From a checkpoint of a small autoregressive pixel model.
Model: 8.7M parameters, 16-pixel images, width 256, activation swiglu.
Training: adamw at rate 0.0016, 7200 steps.
Data: trained on photos with spoken descriptions (Open Images, Localized Narratives), 4.5 epochs.
Rows from block 5 of a small autoregressive pixel model, named by matrix and row number. Rows with one number belong to one neuron. Each number is 500 + 25 x the weight over its row's rms, rounded and kept within 0 to 999. All counts start at 0. Numbers have three digits each. After the name is the row's rms in percent of the matrix's.
After each neuron's rows are labels from the 100 images, of 14976, where the neuron reaches its largest size: "responds to" is what is common among them. Only what is clearly more common there than usual is listed. The data: photos with spoken descriptions (Open Images, Localized Narratives). In brackets: how many of the 100.
# gate: MLP gate (model.blocks.5.mlp.gate.weight, 768x256), inputs 0-127
# fc1: MLP up (model.blocks.5.mlp.fc1.weight, 768x256), inputs 0-127
# fc2: MLP down (model.blocks.5.mlp.fc2.weight, 256x768, transposed), outputs 0-127

gate.378 106:524485482507500473472529484509497516448501531540442506499480481514484537496549494494490522476513486506505545509494527524490499533548539531507487442484513473496535492486504495519490482494538494436556518487476545491451503483527506510509509448460503475508506484528495568475491484436499510520497459468478464499530536491487522524500470498543509507493511507498510514501500532477477468522457
fc1.378 118:477494537512471514503430518499520475510532513499540528530503525562534476517494493508502526492528490499489512493474462492553482506438511497495542511451531506483473519540480465529520486463501498514503469486510454505473523546494534495537504503506479500500478491479487490491508529538510492506558474527551503539479484541475488473497504520420508493496471475527496477475487489529524520499514
fc2.378 115:499501504549461503435500529499527524454514438515495545509519516489514512476475524471496524477443490482523521515473486448498510486501475492496481505478523498508509515518507460566453509469558501465493442463473510523492491490538544471499534478503505518536477480507531501465491522528481524484504491493465517471464512539538497517489465507457487524464505506484502465476472504474502537497525
responds to: text has "wearing" (30); text has "two" (27)

gate.406 113:484508492526524497487508468500503473516483521506519477528472503515484507549456532510492492496521479501490514520455482456531511517490484501508512527534495532498510496473490505483501544513512473467511440472519457531483490504501530545486536519491502536473462494492459520541499536521492519523457484497470467494447491507534499509492546514489474483523501500512469422475483505505479520501499
fc1.406 126:477531474519516472479471500499523471493487514521531459514497498467477522456490525502513557490521460479499513497500461504519504536489550496496502492505483493487543514471509492506501486488578482477500451498521494515504499497507517503462522488496510544504493486498446527524488484467508505538522476492517491525475453537468505525454507463484430504501480491533485487482459477491475523530506
fc2.406 101:525553482472539494488510503481522496499494495496495514522563516518456465461479509539511521522506524526495501507475453481513540458496495460508491485497516497508500467497506531501475500443465546522527496487484537496497507501514524487423553490534523499504509462507502545523474519441478452487490497504503500453497489508490534476520435515500517491523505472500483520486500467462485526506559
responds to: text has "dark" (27); text has "black" (26)

gate.3 100:530532483504496481486518551531472490504535499505454490508519493500522490458495517497491510529446499487481487510521482532497505511517499495482517470496482488492540529478490470480442506433525513466546472507481489505504494488496543513523517486508474497527498536492494537474457514545517520518499486492499470513501523545457501470489461552513524511499484530480493506458490501474500499510492
fc1.3 094:525450522491492477490449482535506493507468518506533442530495499472506461520534489482496488487523474496515543472502484484489481501497506484498469529485504459511464507494508540497486530530500511495455533518529491491477508507517478488513471515495524490447537481509522452551568487467462485494516526484525524504470494457535507520550525453490523527504520502506490511519479517533511513483522
fc2.3 094:499495499539493481474536481521461502466502523553461477511455545531516499509535517507495511485496456509487474497441530473458490523524523504540505456466522461491501520497485475530463531453498515534491482506491521505506493536524522510549489483516479496497536526505524464486510470489474551491522476487531489521446526507520505495526515531503522473473513530501477485475496545547508490510462
responds to: text has "sky" (61)

gate.512 096:465447505508475476517502501487505500490510503527524493496471474536455476529494500473514527483535497478529503492493522510505523530521473516514532510514488475516489530458496499533498504466484448513517489447492470521497511539477529517498525527505490489495541528511496515482518510543522534494492558491513487518514536518480514496531518510504515516520521481505456505528486499472509499477439
fc1.512 102:500541525492491505485485515506496493462484488477501554467528527510499552466578501508488503498533540538505456495518466470500491521444534510485521511507491470501497473540508560463500500467501487497530493462474513503508502522506485499503496516539507515469465538487495517524474482541440478520513476533485494528463487513560512440465535510478508457471521481483493508499485481507505480505531
fc2.512 101:470534476534520487490482523494497505524510444463478499455491534500474509509483499521508512508515512524519523555485537445490521528518550531503533464504482517500496549510471490538525516532471475491507485499480500486480517509493527504491474498487497508485502509552520544511503481449490590495509462530477538515480489495508521479453455507490492523488503512506522536471518480536521484521465
responds to: text has "color" (35)

gate.441 090:558515514490511537498481473481446505481492534474505516501548517493515509508495504495571491528463501477463506475467481547491486540493496539517543504505530475499464539582470500477480499479481469527575523522485503497486473506473509517523474520508487481545469507479444536480532504480518514502493483488537494515540471510521497460529500475476540487464529517513479509480512469497502513493491
fc1.441 110:521561528535504473500525521521458456524510536485441482501529481473469440463521499494513491506461453514471511493501486547510512525494477495463514520475475519495510508475511538460509531443468514495535529479475499517495492480510512522517476516475477509513475485497467518552511481526506494534547454482493480513499515510455525515489552508511499470509492521493512507486504467450533529506490
fc2.441 110:487460505473492486542508529451533540489508485523555548510472523516503483561504500534483506496494508537501477494504483506500514485530531459493528536487521521484503526446514477488506462525501489462482473477545481502487528503494501470545542491493533481451508493507512458522475501580502466512462519481500484528507521481502498471461487508510464519545520491497525480532501568514511454495510
responds to: text has "sky" (76); text has "buildings" (31)

gate.231 092:465505524505452492493478456502512503520496492526483463472488502493470492517503505443492503504532462523536475490481536550527564510520487469493505513512501491508519531483499493502504560551482481456540491480481511510546477540511471517491499495483467513479513478503467503477543488519522533507504519482479501504504472463468519478504532481477539515533497482506507498499512459432461537491447
fc1.231 106:485459532465497528532494480489519509494496483510482505444506521502482526527487480487492482499525492545525484465464514499516543498498532500496491487501530503515508508516499444529473566535468512479535487484490554460542509537506473500481483525507477535496509454546495468462517467508510511484499518506484523500499510467506504440486481448499527522528521526488530510480540451482480519479480
fc2.231 104:487474484531490543525469514492494518481498477490486487508497479485527538521440474509532504512475500545522501529490517524506488509503492498495499480548511483524443523500566451528534476488462500474494490491479503516515488473469513481466525462483490515488471490562516496431500529497510515502512476479475461523486462482518542482521479469523531466524471538504532482485499486525468527486563
responds to: text has "wearing" (32)

gate.186 103:495467471482501490518533502510525510506493496541490488460460511522497511509517499477504503494534537519527473458489484480544495539503493524507534523525485510498525483475487484496506457502489462505516490477528517543508519538478551563508561529488432473492540537469498540516483464544515550488471498479492476500469493464508509480507532505499535466504510500494472506495475524484478474474455
fc1.186 096:437502479492522459467518495541525531487479484447498495496501526503490502483523466505488498491512525514526534503515456494478492523462529508490474528507491498509533506529531477522464522468534484506482425482470513508509537496520521475489478514505497460498552568473468520525483500545491504480517478524515474478490445521537493516455472506505490485479516460514453563451527492512528490473519
fc2.186 098:487485490521514528501487481473474537532515489445518536500479510518495571496530509529521492491543523533480520493463510466491519465489512534498518485459510487488474493495500473535515527459490521504517487444478518499512535520519513515498499526453486490500478471489538495567511497447463493507517503548508518530521490533487466502501475491455484534502497495558524541477500492495495469497486
responds to: text has "grass" (55); text has "trees" (55); text has "ground" (32)

gate.385 048:509494517536465497498492530561519460526524488500517517440482468491485537519469496523501503481548515491507574479488501459497463493464510477536490526524490488497524502517493501514534449478514476537482471492511470512476482520549523512534503475490441448485482513490510498509506517537508498480488490503544529501487501529558491494464488516517495501503491476493499471487485519489495442478495
fc1.385 048:491451483451499461530554552510499505487542499481489529549506503482507471571485493504502503487512516453530480465556474579519486490505462497497506488532506505507518472490493434525500501487498501486501448524462486509479493509489519520512544514445511519470515548518518530503503500519492508492499491537489504510484523545530479544449528479501519496525505508513529460490508477469455508486532
fc2.385 051:503530513488489490507487506513479519505504463504498504478497489472547496554545547490495479484523497493489453505513512520500505507497538485490460515507485522511521510523465487419537471476496471499442505497479510507524486502496502513553493499469504480514442497460524420534537518499530508496532511490524482491491522486468481477525519506558540493505526531503505511544485499484483491498503
responds to: text has "text" (28)

gate.24 104:519545506544456504486482475489470489491491502503489460473495467461440452534487492499505460475462486497497525509485565477526546510529472523494495512479487483482502518487487511499533501506480536521490478496498508496505505499487506566492502520498485517503487477487484526478503506568546503523447493479520515500493522490549476525530479530508496509524532489542509461528490461475514528501472
fc1.24 094:521517512491513508485500469520494508462464530488542465515530463488466516505491480462489512498478506492505504499491515520492536501490463505483482472501495472521495495489494508506417465492535530582498524521516558472519507498516443517442501513484553509506532473494478510505526502494525494489511535518507488479508487468486526470530485490516515519507518525495519550537474504441515506518478
fc2.24 090:512518479433491510505495513519508515510510462530478566521509505544560508478479507492510499502510523527495513510508471511472520490502526480521485475513519450501515481545560532535534465478510538474526474502507529487525484514478466458543515478488478515496537510492517476455521512501487504474477454533509493506472504472503502481461478491461523467497474516494514517482503473518484494486519
responds to: text has "wearing" (32); text has "man" (31)

gate.668 103:488526504517493487482492477517519494526502504523490510512490511470487517471546522457518510502483485502513486510489500482493492512524534498504481506511433445515513528428511529516537518524506504520435509511484524501518509504508517510502490502503539469469490465467485473538493498456490518497506447546535467487523477455477517511512478469528472474495513441490482524550510478536486513518498
fc1.668 112:479523543533492473467520513474522494490501522482491514515485531494480535492511476473494522508493515503492532541491490514482498492529532510570463495511475507532514483443512518468560573481555529468469531464496476498510520491478501505446484502498505468487483475483443468537501501466487505490499502515519448486502480520492525465451493471509479448500531513511491500550496499487506490512507
fc2.668 100:495499473510486543475505553486496491533446504456542480499510516487491512459475513479512502501459495510487547479514450450492521506533515518498489487488497512502492445492521532511532491515477496470478506527510528554482530524490535512472494516488532486531494511528476545474464441516462462487470503490483463478467504529489497524497517467482484498489509445495520501475483480525506514468496
responds to: text has "lights" (25)

gate.95 113:479510531487489502513515520500506548474514527496497471526540530503507473480477496471509525530506489528483524476481492504496453544520504527472531518512553518556473506461503493519497484486492471493525541449540502512475518532517541511510468522489493471486476523521499497480479475503509523471510507530449519502500482488501520524524496498510474475513502510548506486489484512487507526487501
fc1.95 112:508516481528559484496486494505518512506511530507526547502483492521514439523487510465493542509537527497513498510424490504517496531463506492488492484433476487523523496459482475515496472488511453524466478528487506503477508519509483479488544519483509490497471520487494544488494527454502525476525480501500509508466488553452486458525492480542515527485442494526439481497511509500497471522490
fc2.95 108:510478481502486464509487494501494511518497466539497521510479504470497481515491508538485488487514510452520443524544530539522499478502492491492446534525486495460511484540477540466478535485541498519519555535490542526495459485495512483506481447514513506525534487474489456467526511494516476530502554474535461490556526499535497528491540515542491489488497505451484489522512516503508502501482
responds to: text has "trees" (72); text has "sky" (53)

gate.107 104:432520480504518487498467539461500506477532507489433499524501518550473441491469485493514530508477494497496455525505488515486502494500516492518525521477510444490487514512492509491466515499493499499504518476466505526480479501492510480495502503525493514486508522496461561431513513500539502506550470487496486566523519515467485490514519514510499462512511498481490493463537485506482503529511
fc1.107 100:510469481512488501499523471527549506496459486499503462458492466458528536499525515481488533496524483495506518496506554474523538511507497502519498531518521508498498486511470524530520500567487514458501499527502487476515556507492482484533516519471487482513456510526485468558516529498487485509511551493526536444508479492526586466482468475520508528517489496506479504517477486504554527475486
fc2.107 103:491486534537508467496473503534543502513467531508473516504496530494555502470544500511529533490463485461522471494526501463571481510468513470468496461511520461545518545483471518532522472522555500491477475475520525477495524492528498483508464455532506511479476540501514515515503490458528493529508464464541507517474531536479483553461502480477503521477521477511525515472478545472498506555526
responds to: text has "sky" (58)

gate.145 095:494491537513537514501503499545506501522501510530525488541488551526519457489478520437507489471480454484490573482457510468518445524482477489495489494467532501480507480528503473530490471521553505480507509487505522499486513495530499473538501506516490460503488489444484528472472500523470506488532462543488493502518479532475502555516471507464519490467462438529527505438521520511509526522500
fc1.145 106:508514475459494488527449483491498556503509501458522467498522468452482537480476473514519494511515517476490477499490510531467475485517494513473516518505450499505465495502488509520502479490467485559523470507512521480503507502485510498483492509510522545478531506504525499485523525476514486509498550494501536528497506569460498472528456472502454531512522539473467566535495464505530508468501
fc2.145 105:502504501438533464531488500517489501528495504520509479498468487481467478541559487503467492521509524513509457517510518506497494516509522525534546494512494553525455481512469496466511533518496453493476510493537488560509506505456471507467488524484490474481503473454476417542541494508500533473509483511530488547540496490492489482527530480500504492490497531533507481508492519494522476487506
responds to: text has "black" (37); text has "white" (31)

gate.593 107:498505494464531498510473493497469503520520541505510495506511513541499485448479504501500499520481514451492503485489561526485484514503491521477511473494502468495466512513465544503437505505507526537494503514532497538492496490505517497504475496549468515496521532482493502453526507492506512538496478498537488491525496530510471485494512571494500428507499524485481466405466491498489520492480
fc1.593 112:544497472461460475477474423496505494520471495534488481514494512467531497551509528513484477488513485516551479537524499476575511491535492478508483498514511480516546501501484514500534475512478477536499479461490524496479481519500534496520518498483483513506508498528479538507503498468460498435497485515468508468487501525522518567547521514472496509516520469502492492534538522487523508484532
fc2.593 112:525488497503499499466490511516485475503548520498529468464484525545504521508512522471532509492461450491492488494483508472512462546489511477504521480435480509485474515487514478511482549498552504551491523499503461523534508508512552493517517477504467513488500531504477525529505468499529488524508485467526497559462507545441506486523522533445494470503456528483488455497471511510483517520496
responds to: text has "sky" (77); text has "water" (35); text has "buildings" (31)

gate.580 105:477490512484408554531498529485503461488464506502491486483509540487470501490520489472488482470492518535506556522485492494502445516531532479513486493456487492510503492475504447531514482552480492510525446466489577488494524536483486548489522505492465540489502420511487540471497506531482498450514442509486519518454501476475513518497480513505550477507524531486526507507498501526477512473472
fc1.580 113:491512513520484519468476474491515540541532546499482441498543542498514420469472499488506511485510495509511517494489480526461520513529478467519502488548479468497470502516486504503530460495478484472521498466517502517478518509490535513498514497500471500469526508506469490423551477558462510502519536496484490508480522466449528490542486492481513474522521447515491493502505477475507541511468
fc2.580 108:506475491512495497537488519512471510468528499523490461525504490479451499504450452512488497513512469520491463490494527553485475519498510515473513467548473494468522477546520506514503475498521477478509488497538479502493506477484517531494512485491473524474488517538525508431499487492501506505478516485488511548490488501506495521498476513494505486489485501558543481455499494554470513532542
responds to: text has "wearing" (30)

gate.282 105:507496542495477489492506500504474497488521498523531500517495506530496491506498488454490562485488493484540518510489496492506494517521482473472503511447504525505497488471541525517508494477520447490494524440524506521496528536522488484472469505473493507520520469529511528458493464494499529494518536471461508494459521505519493518514572517526533538516511501526507520531461478433469492509466
fc1.282 119:484438566510460515487521548472512541479507504521497513527503520535474518521500477484491561455497526531525518445480465459510489500496509504469495523464572533529501465476512480522521482468451463482489522468502514486523503556510532521459465509497535515463516471511514525497480483497507511514538517524506516496471529532532474496537519479511508532492530506524497512546462472456512459491488
fc2.282 113:487487504493479501483457471513509474496464453485535559506469486485476493547460486497484530507505523504527518493541522521542504500469520492570500475560497435502447486531526503542490490520449490473480503541488510501467511517474501521450489518514475495518494509512505516569529509463468519479501489487465526517476493490509487514444443532496489517514485534511501536485471523543490479500501
responds to: text has "red" (29)

gate.491 096:519508517486496458499511482537528469498454500468486499476522523468500515510517493484503461510520485520494575539510496513507510521504513478528471485496464469491505521488512507504457529497548513471491473511489518466509518512530459494482488462474480469518469478499536497546478471507504502499497511530474512464515523469471473540491509497457511503530499485507501446501522480494465511487500
fc1.491 088:485529482492447499527528558500509511501531521470476506571498537509496510473496493563518519523464479488488472483487485472506480484523518508503494532506536505529494519484531461512515497469527509550514496473478492557537466508489533492497512490477513484454498509446528492536493508487472490515512444551489483539466465489505516485463493432518520460439496486499489522476526503495504513468554
fc2.491 083:480448500531458499499504486516534495475504516458500498529485519515474512547500504509517496491539469486469490529465453455479503497499481488516485478489514469518463481508457488497475479499507496514466468494499483530507516510555501522530467497521493512531471560477503554526548512447519498446507522534495508541494522525471502490521511502496487535479515539499463508528488531509519471516502
responds to: text has "wearing" (33); text has "man" (32)

gate.640 103:492522515466496450503552481521519485481494488452495513477493561478503564474560475498516493514491466462441500536507454469504525505473479509504495533490485479500514513494507497523454506501524467465481525526492502495490495466537493484481525505513514501527445506518507491537547514493491503513552507500512524488487509509434511546492528538556509483516478525495506532499519518501461513499501
fc1.640 102:481533483495520464516487515500491553528513510524512514526506505465524506461500517467521529476443485515537535515514472526491520484487506482556484469517483488506492504507543476565491504533472533482487533547458559458486499481517441492483523490465502530507498543482502433545496501449506511477477485486447510523498479461477501495501485513516509463516479491517530483543512496458500522536503
fc2.640 101:507527521469480511479469475541508482527516500499529511464499502465497498476564490494473462536507480510498490501524526511534527474480482474488467506478466578491507469514532517479522499496453485524491532504466490493501505482502471484490493519463511494506499465536505490528514531501472429494542484513477458443516479473486501504519521546506515457513495499504506527511510429481535512527473
responds to: text has "wall" (45); text has "table" (30)

gate.350 100:439500491497499517474501509506556542516499465511501491503508528502529500516522494497513484479512519512530490540482509497507516486517518499547513525498479440545484540504480467518429475522519512565483487492476551476510479542543468457486485509514552497499485517462502510503507526462466524520525480552490526500506505502488517478491418523521510512510514474463509513478512480457507534471482
fc1.350 108:512462522488485488498521486515506494496543491520529522498460516508510498547494542491442504522517480538507477533519511477502500493508510445485515475502494527539527470458477492502497499505501477504434517502513464521488458453482523516507530508450484439512505499535503463506475525488527507454468518494483497486519537475511475496495514523509532491526478472520484507550500528506514441531487
fc2.350 104:540502499488478463524514494479516501449513447518536455537467559504503536527537494487493460497537517517506444511530523488474496492498526504513517478465472463504507509516532528465487485506513484483488472458512492494476505511497481479520488535487505499527511501520508470500471510525517493455509472468493543518505486508488540519476526483528502495524487437545493523526539497491509472503516
responds to: text has "sky" (83)

gate.297 105:497475490474564527483495481540488494512488503513505490498510497471530517529454523487491470524509494443482530505544497474514542501487473515503505476497458511497506523478487513500472557490552500490508463442526518512538486495476478436480478503517478499536512473445525503465514512519509508545523528536497530542497528517484458456513540539489505481473529454469489509457451491479455525481489
fc1.297 113:489510489469501537491467498508490515491500524553450519533469549504492494533514519479483490492443492519486507493505515497521457510462486484546483498505538488491560498487503453489490544475543553520471479463509526504543500507494534488530499491551489473494484485528484515474461525499504506477482456511516479509516514520499520491462491473517536492487531535464518521486511508516500491528494
fc2.297 121:481484483494450513499450470555478519487492507521519473510505463491569515521491520470493488516500450493495492523503467480455469506510504505504504440491534481520469481531511480512482456497559471520483462492536540480514474495493527605487523475485486535486457486528479545465486526487497520497506494523531519537507470527460501488480463500505483475466501560504486528500492487524491517492508
responds to: text has "sky" (65); text has "water" (31)

gate.649 098:502489501504491527502476509530507481508475499560529520488455539530487499507436517474526492514511501495498537506471519467537455537520507534529537507497504424512492526477515510551492481493479503500482468487492481488518484513483502506493516498512506477515547518480511486468539481522538594508519499516545474500500488522534479491494485512505516534458511529465482480495497504520487494492479
fc1.649 096:509478480475481501543505539471511485474515514511474493520454500537479501495491462507530551478482510479480513447556468525499482461568510489475472535510540542466525460472464455462488500512549533508490499516504545515528499467464489495458489473502515488530497470482517485455485496485475501512488537444539514495532486522523490512524485495522482491486485458524508493473491534527467498523522
fc2.649 094:511463474467509500537517497481495512511537497466514494517509484507496533473465524476461484478512530506490525499491498496492470484483550532492486512488502532552509525558529514490450487510518503469513454503522534471542520518508475524496517517487517501484467483490474503435478523499477571506515511481496528520517482493547469538491486517484502468501494480501503549471531488520538527489507
responds to: text has "color" (31)

gate.380 099:472487568510488501469490538474476522476529523510503553478486518483560572487483490486495525519520506518516509507488458446504503507509507471517554503535504480515496500510532448515502500479510491475476520509490468478458521483504494456514519517489530485492501536504520491468509525489493514507516527446518454525521516479513521481492475568551504447477514484493525480529513458522499465508458
fc1.380 097:508451463502502549503487460476501513491479493548551482494480479485480433559460518485503500507482483483478500469489527528451500495495521476519479458505542471480515507517448506486543494479506495493493459507521523512508446482489494505512497478538504481535496488469472499456479508471515501497469514494514498490467470512474512551521493441502495518526466528495481496500473536519490517507508
fc2.380 100:499521480477490535487454499527503549485482504505496536512494508498534478511478529490501472481519466498490451494479509485431509523514508501528469504498517457517450510527542486534504445469525494490457506495507546516468492495487517469541470451529500491503523555484479478444498491528482547473485462506454500525469456500475531487543476505544527499493517538450512519497487536465509543471490
responds to: text has "grass" (30)

gate.503 099:504499479485510490525507511511468491483542499538503547472504475499511501496500559482489520523476505505498456490468549502507469556555509519513509488516498476509474500540477477514482481518541508467490523537507522511529479486482492475531445496531442483506519487523483480440515504514511554470541562496508474519523482538506485444503493504527531488457496507491498488473481514515470485501425
fc1.503 107:542523515482560490483493477478512466470486508471498518453504515492473519505523519544499476519509515478477465528532483473530546502472485504520504501530435536517524476472487516482532560529484489501479524494524444510506519474482502470447478519490504530484522540554482464547528504523494494509492494541512532481494497475526507499485506508516498473506515529519491479517496466479475509508509
fc2.503 106:514514504534514526509497457541543502474492525452506480497447438482512490503518476540499505482483477481493487505498545540522495501507504502525504494522486548536490496460518471479540490512486443502493533500512487511519530475479498488472457480487536512481503520513485516502529531434505509530489505464467493542471484505483510491498486483516496508493513537513525463500461491471485517455507
responds to: text has "trees" (55); text has "sky" (49); text has "grass" (25)

gate.673 107:462520449531476549516492450497495493517497545527538492492455487528523454516510499533464535540518463482445513491532492538518486497506538494479509473492486500489487459502491531495500473482521515531458497529539482530470478473501521563512512505506503501505479511523514480471483498500501467540507490487498500488474508468491495534532521514490501495549449503556471479504447496520495539558517
fc1.673 126:469491458528482540514496452486502509539481552518535513499459468515519451507497476528454543536513487473452524471531495544511488487495494475478482485533502503462508461483483506476522480468483515528475499522544487511469486474502514557503511515506518498499478532520535462472474518512511449532511512482495495484487512474499490547517524491488482515540475488554481485510464507513520549552525
fc2.673 051:479483485507527487486521488505521476503500504432527511518485505485470486499508491501494519475522515477525489512498503551492483520502522492535491476469502419508507468519482462491499520539540458471489504523526496499479488499512509501479518497520509480519501489479508536470504525445493419479468481521495485568544511551506455535411415509494488501509478536491493526449483524536485451543507
responds to: text has "black" (46); text has "white" (45)

gate.267 106:493462544500495458486545485495514546467520507530482478515491516476497490518513494496507552497484478481509511517508471502523478506479473510510494520561545526514515506449463500532434504477522470504520511444493490516486517508552472490496457473450483468527532482508464528490510496442484513515501560456502507473497555519512496531512515522532516527521530511522475539504480500448491514505455
fc1.267 102:506564476510485502521449447523496464529482527461468549461518482487483537475506522536492464511525541515487449483481490498486527518505491494509516483534463483502474480530516547477549524527443515527486489513478473514464514478500514471528489510545473536449461552514508467522504498515512491490471440537515512522486454487508522448507540497496522441486501484475472475526541501548510488508537
fc2.267 107:514518501497500479480484486500505486494506497434482475480532523478457503443554489518498497515490507512501473503483495465458514511505527498481492467513454558524541544515487490486477533526526513489489494445498493529483499472520515471452448498509509522474460536501479509487504515453506531508507462521493538526531484536501514463502497536491497444488504478522514452483524499502519500527496
responds to: text has "red" (26)

gate.354 103:572510508512479477493484487522495485512517486496508494468468500520485477512520500527523500490510483477562470512488512512555510488517499487443504513514498523497523482519515520513500477504496490531515480468464527574509479496505494495495533444523460480481558473537522474506507516482552519508506514478486490525507495491459468498520496528499493485506468504476467514522483474493483502510460
fc1.354 114:447496482500519510490510536516498468462505529501500493514508546472512494490462510474514483476483473511491537525518475487475478492479534531536514496468520488489500518513531475511466499535550504449508495523506476458490487483470525450519504477493517512491451503468471540434483509538497505462539467531500473510504506478537511536481496475479493494474526510515522483499546478522496487493527
fc2.354 110:465538511507489495500549491471478490525478508463518456495510494502517504504525512499469478498478520509488503492529527518501481526527517476466497523534495509487522476485475501452509518484512482462525539481482529471471493497506501524476457534528509533538506478460508470568503477540516456490481520478507514505481529503490485525487537481500461545507527505517516451504493532479516459510515
responds to: text has "flowers" (45)

gate.459 099:522515547512493496477516461498502469464503469530510487546518489515507504564518556460486494490526509511491542518491487493536490518528498475518515526446502529523514469506454507511467485462491489503484478446495501509468492534536539549477459541494530534568491495490498541494480483524510525480516484544503534489491553531528497529499499521513501550530484524527522488502484497450502502488459
fc1.459 102:507454546484508525511525507501541520460488490500452514509523506504538468480489487456522547482482488499530501528516502522520469495452502485516502528486502475500533507466486455520498498524531487478506492505503527483507520504549454468504483489500516491509508471488497529504465504467516492507514517530489516476489506524438516516511462498501524529507502477488567516490489530438464493536498
fc2.459 101:509503477522507463498467481497499527538505473449508478540490506461498490532479524493490489482516503537529501519477493514500525500521476544491488455503481453490440474504513534480440525476471511508471523539481528540494519532460486494519523475497523448485482496504526481494499485503502472466500482522506526486487488478490523509470501494493515462533529510485530537512520496520484474513495
responds to: text has "red" (25)

gate.689 108:518505563521487443496493494505505520493499527491424436522522493517521487460592486487498533498495494495511511525513498496496487492500549507490506504491511538493507503482485483489494518510558524493509486519478490458464504488488489545477480479482509448518459526483494565581459500456498494497486482511456504533485506498482511484494514506531503555493514527484481556525489535469499486511495
fc1.689 113:478485472507525526510531500498518473507503482510566556498505498506483531515398535512495487491494507535485474463501490488490505513501468485535527495534515503505481504527530505546472467478446495504507470473514503504543493513471505460517529517513498539486500474521534443435522505548502500490528497487529477482551494482497507514497497464472495455514494446507527452484515483524494503499501
fc2.689 113:484515485523457487502481539526504492479494482475509499544448471472492525512480483469509496486496496483513499485537545469564509501527507513508478526543511548522483492484537482535541495476494499481472508462482469506492500523486527463488496479514514482522544520471489486516494510531507485509479442494472499506469457488505528497544526478486503464464503437498498461513511455458520500482494
responds to: text has "standing" (49); text has "wearing" (42); text has "holding" (40); text has "two" (28)

gate.688 089:495518514483487435505507548499520451507481493490509477497529498533511551494551532512502497487516453570510495522459501493539482521498477527521472483472522478523523495457563501537490488470480518458528484529458446459497511509492506467453557508480507519479451522548553499521476506510529524482551494575448468522496493503507488510532473487477523516523505484494521501522517478532525449472523
fc1.688 099:511464514497514493526484563507523446519489490478508479511526538525520501506475529539493456467534493505477532489496498482497435492503488492527485515493500463514481497466492490481482498479472556508499472558485432477516525506454503497507497525503506526494474481544491500503487515544502503518516503547502482506530469423534478534508493452513467507550512495501497487484523452544502508507508
fc2.688 098:528456499482496492515466525479501553516506513521503509519488470508538505487470548446500472494489518492486442510481479505475514505500493475492488513460484488495495527505504478463544480529520446544477492498525512525508469513508548510550501502504510509501525504480483530449520538543509578498486542489533499535520489479472503541484542496526543528476501515453478518536508510463494508460469
responds to: text has "lights" (26)

gate.402 097:460522478566487482491469487531521503472499526519501423537482470510527506488481490481509537484502463490464468544488552511489496527489546518493499473467526498486530494469520527508488492521536514539504502487506466503481513511520493519529503478501533497450490482538455503478477481529543500530558480469444484527512516494475528523534534497517498509495506480499493496487469528508532516489507
fc1.402 091:541469494443475515525524504492467467515520491456516523483526526493472510486550496505483468519486534507511494499532507465529518487544452482528494501517460526499446507506469536462529530485483465483503496506488538535528498485467500467479502504476451508529492494456510495501551525485457500470475505499502508478499515502506463477507509565457514485532494526479530525515503502471493503471480
fc2.402 085:527516516484465506507490524481466484557523505496485453487499505533466487496521505463499473512520485512483482521519554472459513516524514490482496526495427527477475545486501523464504521512518520565500532473513503528500497527504541500506453513531483522520518520495520459528540469527489554567470506506549511567505518494463487497533577518516483490471484538471471517493479490474501517482449
responds to: text has "black" (51); text has "white" (48)

gate.621 106:555543522523512502482505464540524461491501477505436506480521523520487488506476498505544513494485476523481488484518507503517493511479519491529524493509439536494539534497518490512450467536490502466518495494500512491506472488490500485489459502529527504468504495489536512426476504487568499478494493501450519491504521498491498487516491478522499502497517482523481530469501470505463543524513
fc1.621 106:477528523476492505497485476498493474515511482497474507516476447512454521499561510498487502535455507541491521499501518474524526503458503464540471449501504505512525503515545520517492501525453524521489541479451563527489501486504486508489485517534483502499515438519535513474542504519470495489482485524474509497482555538500481492476514486460532502481516494517522513476514494489453545518505
fc2.621 108:513509492467511488505508513492520506490461471502578536501489569485477513529472497514502496482519517524503516524482517503476495521546476525464497482521514496481487527493470511499488446488482477456503501541531471464481524507462499508503490496504549470478518469517498465441509489562502573496494517532480459503471502462502502526523470478492511548529528490490504558533514477542520461470501
responds to: text has "wall" (41); text has "wearing" (34); text has "woman" (28)

gate.764 098:494488474501564477469548489495466535526499487531465493505467549521499494497468537447485524501487468508540489479485488482529517521529487488494481535500554509515514471512465509484468498493508489471500535500507519504511477503496477519540508470485465438483544541476490507459500512466485530477517513514495458498457492543509496498544495537450541492523475463524512499464494522507454485473490
fc1.764 108:479499499513518524494527515498486507505494510481415441490519472501503433503545489498498500493466506521501472475555444470473537498454502498529501525535490483495509518473512499451496559500472506532546509469472485492536493511499508512495467510481491493474535527502497508556498477529513488527479528496529504516468488507452537483509557494508493493518505472495466607494505506470494555506506
fc2.764 111:523487472483505472499483518527502533485480527535525447524463513503509506520468496524511519507504535490515484508504546519517510480543529521496539492501453520500476468473461499503517495496547502486486486491530508493505502514460478497492557503484486474483512526483540480507504512502529471511527507516547507498459507489475472464522462490545476498535526526502451535508469501483533460498484
responds to: text has "buildings" (29)